{"vocab_size": 6471, "encoder_arch": "convnext", "encoder_activation": "silu", "decoder_norm": "layernorm", "decoder_head_dim": 32, "decoder_bias": "all", "decoder_qk_norm": false, "residual_init": "none", "optimizer": "adamw", "eps": 1e-06}
Rows from block 8 of the text decoder of a small image captioner, named by matrix and row number. Rows with one number belong to one neuron. Each number is 128 + 24 x the weight over its row's rms, rounded and kept within 0 to 255. All counts start at 0. Numbers have three digits each. After the name is the row's rms in percent of the matrix's.
After each neuron's rows are labels from the 100 texts, of 14976, where the neuron reaches its highest value: "fires on" is the input token at the peak. Only what is clearly more common there than usual is listed. The data: regions of photos with short descriptions (Visual Genome). In brackets: how many of the 100, against the usual share in percent.
# fc1: MLP up (decoder.blocks.8.mlp.fc1.weight, 256x128), inputs 0-63
# fc2: MLP down (decoder.blocks.8.mlp.fc2.weight, 128x256, transposed), outputs 0-63

fc1.47 114:143148156108107124104146108145130091148163137150143125122135107112127154101143173079129132101143127126083120163104148124159090114095135146109134139168124128153128126105105142120122159105119099
fc2.47 116:128147088130125125115113167108115120124169136093137112128117084119149117116110112128127139166168149117106101169125125118109126119080166143098092143121175097134103111163107101134116091155082169
fires on: "baseball" (54 vs 0.1); "grassy" (16 vs 0); "trash" (10 vs 0)

fc1.103 091:144140155101145168132135143121110130160141124127127079123111164113093161098103126063104167122130127137161128148140119130092135143087100106114103130110101101138129098151132092108106163109172087
fc2.103 093:125164136150135141141097118142135129133124141131111139169130127149146153178103152142124102100164113139098114145128143163085162106136134152084126165126127137079151115116161133157149142113098112
fires on: "with" (52 vs 0.9); "has" (42 vs 0.3)

fc1.70 107:116111112128162100146135121141129153126120148105115117130112123155151138085106130108168156188115152111103168084130119137117118127141078144105115151135103116115161124141123174088087123104120119
fc2.70 109:121098112103154139164100124120102114138134095157107121122194164129111102110155171135130079088106136159136119148152145127127108116095150141127147111147133156162123105112125121133134148133126146
fires on: "black" (39 vs 1); "stuffed" (30 vs 0); "white" (11 vs 1.6); "teddy" (7 vs 0)

fc1.216 099:106146148104115099128145141147087102116126138133139128126139120145138146112140138068111104086172153124106177113132093132151111152163125140121147119170132100142136112109158104127138126093111029
fc2.216 104:076108097133131127163136141107132134118155153116114138074135126132143110116127140180126193132095097124139121165164144109103123115146085152127156126075128129141142159107076161115095153136104113
fires on: "black" (61 vs 1); "silver" (15 vs 0.2)

fc1.160 113:141100155100115148123146151137120093124153148149098142143135126098142150116104190137084139142143130142147132114100098116130090135103142122151093109104096151083173087179106156106096158121121100
fc2.160 110:122127137110091128142151078141128104133099143146099165135141123147111129105160087109116173142085139155097141141128113100128144097127123144123118115116106155097158081138137152151140153136147110
fires on: "riding" (32 vs 0.1); "of" (23 vs 2.1); "doing" (19 vs 0); "holding" (9 vs 0.2)

fc1.74 089:137101143159134121128116103127094119161143158166103142162121136113139109157151102128174116107150095146103127132119095114149116101175113122084133143155111122128087123117145154116147174114158113
fc2.74 088:107097096169142104159108146120161147101128117119161163132154087163113147129130139122177093121132133090148139182134107115083126128122109102145123101122127134189104184127118127113105092084158159
fires on: "fire" (41 vs 0); "train" (35 vs 0.3); "sheep" (16 vs 0.1)

fc1.212 096:106102126110135145129128128156115157145146116079124057182121115107112152149104125130118120147154096116106145133083148184152150094120090095108122128112102153112162110120125131160115162134140110
fc2.212 096:104104134109124126120150114156124141120117110114151139111138101129117115129163171126139120110092128129142100091137164127185104153055118173158158141135128124142129156145110097128131139164176096
fires on: "short" (20 vs 0.1); "long" (19 vs 0.1)

fc1.108 103:128120154120158100186132187189104111098073127113162147092107121142152144118125138142130108134096129103117136137138131133124077173161100134145163112125084127119139102114118143104143149138153057
fc2.108 102:143161118123133155160135128114152159090128128144162107108104151103134137123104108112103174141108110085122122095150197115140151114104134113142150154113135125157134108107120119124149125173125157
fires on: "laptop" (36 vs 0.1); "being" (8 vs 0); "phone" (7 vs 0.1)

fc1.86 091:133151104117140120154136155174110128137129142121148109110104127111131158134155122079104110169140135088129136124106119117180138160140120073115123138123115092175120086096159100093142160168148077
fc2.86 091:104130115132102146146134117118091103118117147159128127142120128122097123138150108112136134145117114009137115118130118111131133127128133106116124122145161106231101134095125132132150155147176139
fires on: "is" (44 vs 2.3); "shirt" (24 vs 0.4); "woman" (11 vs 0.5)

fc1.239 096:128096146102140128171122149160106137154169107140128086134115156111120120137130119104084169134115138131135130112117100114104123152109125119117122107099122112128101106157112124112084156105177104
fc2.239 092:123146154130146139132098105143138093157145103153115143142154123144156176147114147108127141123150129148086106135130108152116149116113148137083118138111103142053141100109132127133136156146114095
fires on: "of" (37 vs 2.1)

fc1.181 113:136106109102111136127132090153134086147165124141106129180133121087139146111105161142098089126135163190116130115132131120154129091064158140107143133125120125104133115118074145089134179127133122
fc2.181 117:145063094110151116135133114121087157160137104144152135139156141115110132078131110107155150139117158111150183079134127125109124129179108151126137120149145135157103128125103119121105140099107137
fires on: "grass" (42 vs 0.2); "dirt" (12 vs 0); "grassy" (10 vs 0); "gravel" (9 vs 0)

fc1.59 106:126133149114129120159122142153113088110115122119158140134114100128154169143102187117119089075120119133154141180081120140159098122144167132109136123140135118142118100111163124129131136089161037
fc2.59 108:087110138166124128163116145145131104120129127094161105156135105094159109161102116153129178101125118075151135152095181113129151114093117107090167107097140122137126158155099119143118154159139134
fires on: "baseball" (56 vs 0.1); "watching" (9 vs 0); "playing" (8 vs 0.1)

fc1.33 093:138131111142158115146126177179108105133097131112168117116119159175164124136125114112111105133090150122150154131091136180129113184157119161136127093132099085128156120100123152101135140126137059
fc2.33 094:126129119120140179108101134117091157127136147128187132112124145115144161125124143130095156133087124092132103099139198128166108153122110103138131120130120136153128146115105153097154119182117161
fires on: "laptop" (41 vs 0.1); "remote" (22 vs 0); "cell" (9 vs 0)

fc1.156 084:129113127105131130131111132114117131139130101114108103112085143120115142161131160110109174123105127130104106142136100099178102195125117136168116125122130142139144106144126120131130132154198122
fc2.156 092:116167143118112117104121115110126134111147133188107153079140157124145148107099091104126116122150130153125149126126115154099156065149134105090098168143143128125146104149153148142148154080096122
fires on: "is" (23 vs 2.3); "," (9 vs 0.1); "in" (9 vs 1.7)

fc1.46 099:163095132140097161091118113112111104147157118166131113161118099159168146121124145102137127093132143148107140147124077096152125124096137147107123148132125171125165116116137144151103147108130101
fc2.46 101:124099115157159094118117196107090114128126115134178117144129104107135126110128123116138138138153137059121148144101104090108123189115135113114141087123082131163117126186120146148120117162114133
fires on: "fire" (41 vs 0); "trash" (9 vs 0); "playing" (9 vs 0.1)

fc1.94 094:149144143116106079164158120142113136129163138114161105144098154162158130115144113076104117093136124140143164111075123218129132136141135158113120116149096110105129098113142109120126121104130051
fc2.94 093:113118086109169120108138122121142188126100137131136131140098165152116120133132126147120147151099142127137136103153183082091133120115077199132152118069128146095111148120130158105127139167148133
fires on: "of" (20 vs 2.1); "on" (19 vs 3); "the" (18 vs 5); "brown" (7 vs 0.6)

fc1.54 108:152117111194146119145106134135115101131107094147139120121130150145121141092081100124110099124093173134181189157160134121149173133125145148118107144122102130166116129146127118118137142114146111
fc2.54 100:167121147138095095145106151109120142134100104125168126132124151110109100133101114147128163124075097140137154123130145105125091152117136103120095132148091167117120158145125088103151118184156090
fires on: "tile" (9 vs 0); "tiled" (8 vs 0); "flat" (8 vs 0)

fc1.82 099:137124116122127137154118149110109115134120153129118153108117118069117123118083150133104112106112160154129181124148111165170157118085102118121147116111120097110149117181147084141131129117118082
fc2.82 093:157160173144140103124143120095113150114143152145127129127098092110118116139145153131120152127145090121109114123141136105154127156153116111146123147139145148095096126175163124145133105142125106
fires on: "black" (32 vs 1); "front" (15 vs 0.2); "back" (11 vs 0.1); "rear" (8 vs 0)

fc1.142 087:110141135124138123164132109156143123125122168106133143120078106157119142119107119117132080111125142134135162085098118136137167104109094129161158148155094139133193127134124143081061132068109117
fc2.142 080:162172156140173089149103131127178119119133130121111140105076158150121136115139137129110109135106128107099125109145122149144128121153136060175127127091121140132091129153177116136139108190095116
fires on: "black" (16 vs 1); "tail" (11 vs 0.1); "right" (7 vs 0.1)

fc1.31 102:141155125101102099164115126118152134165141146089142143146120116098134146152119123129106105149157139122132128099095116137161123134151105090180148125095083062139186118165107136122110116135104131
fc2.31 102:115121105109101063133132116118104122122116111122126123112124152109080088119189133096135154139137143172133111122173134125163101173141121124148127148130134117127176102130122157063149128157140151
fires on: "blue" (34 vs 0.7); "red" (17 vs 0.6); "black" (16 vs 1); "yellow" (8 vs 0.3)

fc1.57 112:150146131161147148153135109123129101118166142132116107124139108171164123115123135075148129122137131129142123130064114154107134156150122127131107117122101116092101102109153097125141152113126040
fc2.57 106:138117096145149115155132100140104125135142145126156102122123144142124134138134119136168163156123139141158134110133186102036125145115140143101129107123120100085104131120124155105158162149127110
fires on: "of" (26 vs 2.1); "the" (25 vs 5); "on" (18 vs 3); "a" (12 vs 5.7)

fc1.197 093:129125120107104145160113137121096148170142133110119119158126149139128143130097172113097154115142142110158196138136111168079107159102086117141114093118098110140089109147134107110103133104158109
fc2.197 089:133136134128157161141103122159165111120140130150099152166135126154150164138103166108122107105139114144100096144116142150072132097120152125088137129102121136080135124127141109148092142125143106
fires on: "with" (85 vs 0.9); "of" (11 vs 2.1)

fc1.140 115:116164107093132111143118118151115137170129147115142088115113124104137140142134099089143111157116114123090148111064121185151160120155118145105134121131085089137129103091089164106144126128149089
fc2.140 126:124117096104128141124132086087096139182125131146113136139149107116111103132159097157138092137101103153097130138120113126115098118116142176122138136115169133121134136128106105109124131174194138
fires on: "short" (20 vs 0.1); "long" (17 vs 0.1); "the" (16 vs 5); "hair" (7 vs 0.2)

fc1.35 095:124165135125108118109180117107132124170119125127111109085122143126109106172112144084125155112120131120159135141122132176160164100117116132093121152115084113151110100128163086160149177131129098
fc2.35 097:096146159121109104100175145119124103108120135128105115177098164127162133144117119140083121114172119139106127115075109154137131139144124117108131124155148118145156163125135146168119148124098116
fires on: "of" (34 vs 2.1); "a" (23 vs 5.7); "and" (12 vs 1); "on" (10 vs 3)

fc1.132 099:098141116157137159108112119128156141138116177114104144105101140104120062133135138140098144113130151164119133091139104165128157098120101116132100165135093120113114111152151117132118145136123090
fc2.132 096:154150143128173166126089129097113169129125140133125116115105122116135159144112122133113180130190134146133120131097107077103101081121160121085146118108162119130111142186146125110152104178118145
fires on: "black" (29 vs 1); "gold" (14 vs 0); "white" (13 vs 1.6)

fc1.105 102:153117140131136153139121166147117126159160123125132092132093160121077116163119140083113161137109150128161141114134120108121155133080110140100137158120118116144104103122125110083077145113155093
fc2.105 099:121174154107104139116104122136146094140144150129107141146118140137129167155122139122112136123167146171115100125143138143092148091132143126070128157127128153118152096105124124127163135116116128
fires on: "of" (11 vs 2.1); "has" (8 vs 0.3); "in" (8 vs 1.7)

fc1.87 091:141109103154112163126178174159088115118132139129110104159108169119110079100170153150086114131106148115117174115112153158196126143126089145134123123126125123113135131150119116139128127124167111
fc2.87 089:110103137108105141143118135126112150088127128094120114124108122143105147157113098150124096120140130095087097134151144133186113094137113145144139124096140124084108132119143128129147146132152106
fires on: "grass" (34 vs 0.2); "fence" (20 vs 0.1); "bench" (14 vs 0.1)

fc1.113 108:090116137099156123141113178161086092124130120156124148105127078120163175101091146137106121113160118119142198143110091160152101145156140102133145130138089090141140133120153101108119124113108087
fc2.113 109:170062134135116136166134152121119100065136121116144120041127118111119095117149147144083164136110154143166150153136149125174108154147109124137123139152116138170148146103079163100133103142125095
fires on: "black" (74 vs 1); "silver" (19 vs 0.2)

fc1.38 083:130130149125131158102095152142137063143149114121139117126129139131102143149125148138118088153122093131107128154114103101169099172094171107159124117111117112129167073122145101116116126160142125
fc2.38 089:145156115113148138142107129130128149103104062132082145116163152148117075114095165136173156126184158129138157122134156101131127104104081150103140114124112111134101153146114134144109133120117136
fires on: "of" (19 vs 2.1); "the" (19 vs 5); "by" (15 vs 0.1); "along" (10 vs 0)

fc1.79 107:093123118148140176133130130133176114134127149104140171158139118145135125111117161100137106072136108138139146155143155165147110122118112106097095124153100088101095097128107111137111157073141138
fc2.79 107:114145123153137081138146130123140132103159130101150130124147079146159096118103121123167134156109099104136167125087108114047140080156158099091112098145139135136105107145133132166121099068098096
fires on: "with" (25 vs 0.9); "tennis" (23 vs 0.1); "carrying" (12 vs 0); "an" (12 vs 0.3)

fc1.202 089:163105133135153197149100176128129143121160110132134134142133139112111137144097148103061112140129139105130145100136114119133153124077132123147117114092095104075106117172105099141089134108140106
fc2.202 095:127163143126116088088169108110145147126117112143126154163190114114134168123095165124108145113133087141112129107129119114123128083121109142079116148127144138090105123097162147156162132092124126
fires on: "with" (37 vs 0.9); "has" (12 vs 0.3); "by" (11 vs 0.1)

fc1.217 105:122167124167102146139143107137119129168159148098116129147135081124104140132130124123132114079155133143111133114145186115118113137135116090124095138173120091123142097162152088141132170111152091
fc2.217 106:138139136162127147119163157104070129150114150128129141094137090100132123131169156137124118144128140107140142132130092078086133109156123138127126135169154105111137137101100071130098116157100171
fires on: "a" (27 vs 5.7); "clear" (20 vs 0.1); "the" (14 vs 5); "of" (13 vs 2.1)

fc1.28 098:110113126097100112128153160133075119122137136105163147113074128093114148120149156056121121099142113100093163111102080163184150127106149143120124126136122108131139091118162114099102153111122095
fc2.28 091:118114111121103124170113120082094155112112117132139144146115133117108112109114086126120153141072137041122085153117147094164153112136117144091129154122132124151118141112117136099110139163172167
fires on: "is" (40 vs 2.3); "baby" (15 vs 0.1); "giraffes" (14 vs 0); "giraffe" (11 vs 0.1)

fc1.170 100:119177138132092116150114107169130135124113161109112127137127133129152139145121150137133105129180154139155109133083131147180123145137107133159175129135088094100176147141088119106099137067108127
fc2.170 108:108125146097136066099119137117144118130112115128127098105094142090120120114135122119124146144139128111108122084173135118127093157139117085127064132122147150180163141131161144094194149156163148
fires on: "blue" (27 vs 0.7); "are" (7 vs 0.4); "in" (7 vs 1.7)

fc1.188 109:129173131145110147138114104150144098164163132133095113143132050139119128145131115133126107144155102135124125140098156102149129140156128098144117135144129091109177114176154116154134121066148113
fc2.188 106:139137132135144119144189136081105134101122156137130126125136089124133097110152089096145112139146159096122127065104102122109117112148134157148121140106135136123139095128118121118094127098117155
fires on: "a" (22 vs 5.7); "clear" (19 vs 0.1); "wine" (12 vs 0); "plastic" (12 vs 0.1)

fc1.15 106:113099132100094146128134184170098124119142130141143098156093104071151148160112176094102121133117124162136147120137114142174149114083130150143122142100120139111126134100090117133128169154116132
fc2.15 098:184124117103108109148130160154126124115150173144169164110175133115111138100119106078131130131105119145172145126159156118149107088154127119109132146126158129142122148113124124130154131085121135
fires on: "with" (34 vs 0.9); "to" (8 vs 0.3)