A small image captioner, trained from scratch.
Training: adamw at rate 0.00096, 9000 steps.
Data: trained on regions of photos with short descriptions (Visual Genome), 101725 training examples, 5.7 epochs.
Rows from block 8 of the text decoder of a small image captioner, named by matrix and row number. Rows with one number belong to one neuron. Each number is 500 + 40 x the weight over its row's rms, rounded and kept within 0 to 999. All counts start at 0. Numbers have three digits each.
After each neuron's rows are labels from the 100 texts, of 14976, where the neuron reaches its highest value: "tokens" is the input token at the peak. Only what is clearly more common there than usual is listed. The data: regions of photos with short descriptions (Visual Genome). In brackets: how many of the 100, against the usual share in percent.
# fc1: MLP up (decoder.blocks.8.mlp.fc1.weight, 256x128), inputs 0-63
# fc2: MLP down (decoder.blocks.8.mlp.fc2.weight, 128x256, transposed), outputs 0-63

fc1.4:473529490556492515519486571561412475487506553492474453500460518514460537451490573457509519506504594548562526511484462540462491566454492532536448493524458427498550524501554444515471511473468527
fc2.4:465506497488529484408454483533500516524476530494498456521434497516468486517454536549567439476517500485459517506511491543478528537547503543571543542557517476531547576455563509553501397514497535
tokens: "sauce" (15 vs 0); "lettuce" (8 vs 0); "rice" (7 vs 0)

fc1.195:558526518550519430473468528518502510484539514467487463486528520517477486571519588524464496564475479533516446531431491547597462474500512520492492504482484522483488406494491446509504555587524486
fc2.195:475575530504527470497501586587493534472515447586477572404500509576506458494502468430524490508533492493535493494513501565479508441550454456482530558562470483545493574469473524520464499501454472
tokens: "the" (55 vs 5); "on" (25 vs 3); "covered" (10 vs 0.1)

fc1.71:581506437512457531523511510501508416469572500507491431520511477498534587539509536484490482453363476577536430491421519533517510556466479431520462467466477483450502504475528524575508610516431467
fc2.71:542466464490451538483536539491457521448471462525541436489542477445534482517527520544431536523401411411536485499467551452488546492508493444567520428572403464549481500500471486501512544566529557
tokens: "green" (48 vs 0.6); "of" (9 vs 2.1)

fc1.204:519525545531438545455478522509550394514511465534479500540515501525468509546511510457470532426544563534427511540523457440551493615439526507559497542478527466517517496486513448550496524504537456
fc2.204:554470522478552437499449562487533462543483357544519508513576519503486436483413502491436496561565520538492568483483468463524512507488496486549491431441454484549512547491511505512499534524440524
tokens: "the" (12 vs 5)

fc1.135:473500501536501474484460452584468432563540543568433489499536499528564503436518508526444486523535529548457523439478505556489504480537534503489477531452410493444521465533546478541518521500476447
fc2.135:475437533481476449511519487401484533499527439526526534505558556500509548550426422519474526544486511541472506555489493440324516497489521525427490482486577437517545531508479520476566495534460480
tokens: "silver" (50 vs 0.2); "on" (45 vs 3)

fc1.205:508509548460534536524539511479540432518543512545511495521515421550557516496496595426472477523519482496499495535417494528472449484496498525474499474519505532484428472374485509472467549508511426
fc2.205:440431447452483468496522460469470446549522456492505480556482516448444518530529550568525495493501489530494495460455577519518512486398517490464488559516500529454520452548523523450546503512490520
tokens: "young" (25 vs 0.1); "little" (20 vs 0); "other" (16 vs 0); "watching" (13 vs 0)

fc1.143:528486408506481479463577476529509523513593533547452442550480539439498544506459538450459549504535551499574507523397533572473546522499451432465449535518435435427497497518510526494559534498506458
fc2.143:472483495546538480560527539518595496525421478513547411501530494457551469454540535508453487473467489486523565446510538452438487517506492495485496429469431501479500509494514544455416441487573481
tokens: "green" (69 vs 0.6)

fc1.186:472504448561539483534409518553565440520469534520460550537509485550533492503486472532440466495512533534519549495560501481535466539543535494555518423468450463451518496560448535425483515510513498
fc2.186:515473535520462493513583499509462466492525514511507465467562491485487429538519456495444459481464452502483482505454520451514480542513420459483455541528458526592520514454493504488532511578506509
tokens: "doing" (18 vs 0); "power" (12 vs 0); "skate" (9 vs 0); "cell" (7 vs 0)

fc1.76:508493476509516537557540508504477486493585563508449456538492520511484509525451532466496496513558543545563561517431488563435522513503452479455497507562436478450426438478511486441468576501547387
fc2.76:510531415517532477531482494524597447525444474491489505492503486522510551509547582537526507492524526499543522496514536491360471490478511530462515513511462514412466542492521531483486469499537466
tokens: "of" (50 vs 2.1)

fc1.37:450530514463483542463472502577504452612552512582470477503467464454516521474496547451531487479543454537466521419495483496520537453502491519465457545514427517578531480485535566536458538425484477
fc2.37:473499505453473511511517563501508436564543471486547495488511468528568548536484422507427510544545499534512443538518457574445522538467468496436482441428582436563502477475512466529505519485433409
tokens: "silver" (41 vs 0.2); "metal" (29 vs 0.1); "wooden" (16 vs 0.2)

fc1.179:515483509521480498498471490522467383515502501547493463460543412462478446461487570492543464455475499518533565521515465521507477523447488507484490503494505475484590535521596419487469478429471439
fc2.179:518466451522544479424550539519506542514540547467491503506514492455451486556499560581542491520473506482497529480509438531495478550500459550528531546534494487519534551509526549531564382568482456
tokens: "silver" (56 vs 0.2); "steel" (8 vs 0); "black" (7 vs 1)

fc1.229:499532526485488520549465490518471489551521471522493506494538592515453498500510510468508532459551540534504528522527487611424500521476502450502498499436433466476469406550473496431470578498608434
fc2.229:510501484527514463539446498487576504512495472572543494519523514532540522562428468516508473497529470499460528484481487514361529504540567502427473528477488549503495501516528531548537500511453534
tokens: "of" (81 vs 2.1)

fc1.1:498504522433473468518541521542454441458542546522503465547476477460510522493494580441516467477532541556562559521455455568489527510430504548457508501519412518507493489437485440457552558492497482
fc2.1:503474504449540392481490542553545468507505516516572488486493471456498523510540483450540466504497474492484567526507503504447466536522483541430472558524499545580481503467540553508517433468474548
tokens: "of" (28 vs 2.1); "train" (16 vs 0.3); "baseball" (10 vs 0.1); "railroad" (9 vs 0)

fc1.45:477538454491491510506521454570530476583534531552424470478514505509503482471491597442465506512551441551516510429506490509564512489504486512445455517545462462521470506471568531556470521514483421
fc2.45:457525492477450499535509537484522422585498529493459455511535414526574540503498427500540489534566445553461487481522448524483508501508475448402490417501564473545479481474548496520542507477469448
tokens: "silver" (60 vs 0.2); "a" (19 vs 5.7); "round" (8 vs 0.1)

fc1.99:541447469482508521471484485508503470533531464489499458557495543466493563512411555501495526519498610544445530585509480466624474564440492522486536549439511456488497451459488480482463568501520504
fc2.99:568499533460508448568511454505540521526524435492537518534553547512537484484445511475506496530530549565524544439504506449466487450545462481486506460473494527532485621444467463534466544500472458
tokens: "the" (41 vs 5); "train" (12 vs 0.3); "facing" (7 vs 0)

fc1.169:505486493538509535498444516489530422630523489560454450551501443510567429520486458531513492500493481509470544568541541459478498495451501585463506479428484519476448496550497511498455482471520494
fc2.169:541523449490516410436572488530459553484509489526492470536514506499490533510542519398472533533503465476490426369555473448551479584457454472426495514473501537582487469454488514414449508492572516
tokens: "bathroom" (27 vs 0.1); "kitchen" (14 vs 0.1); "framed" (11 vs 0); "white" (9 vs 1.6)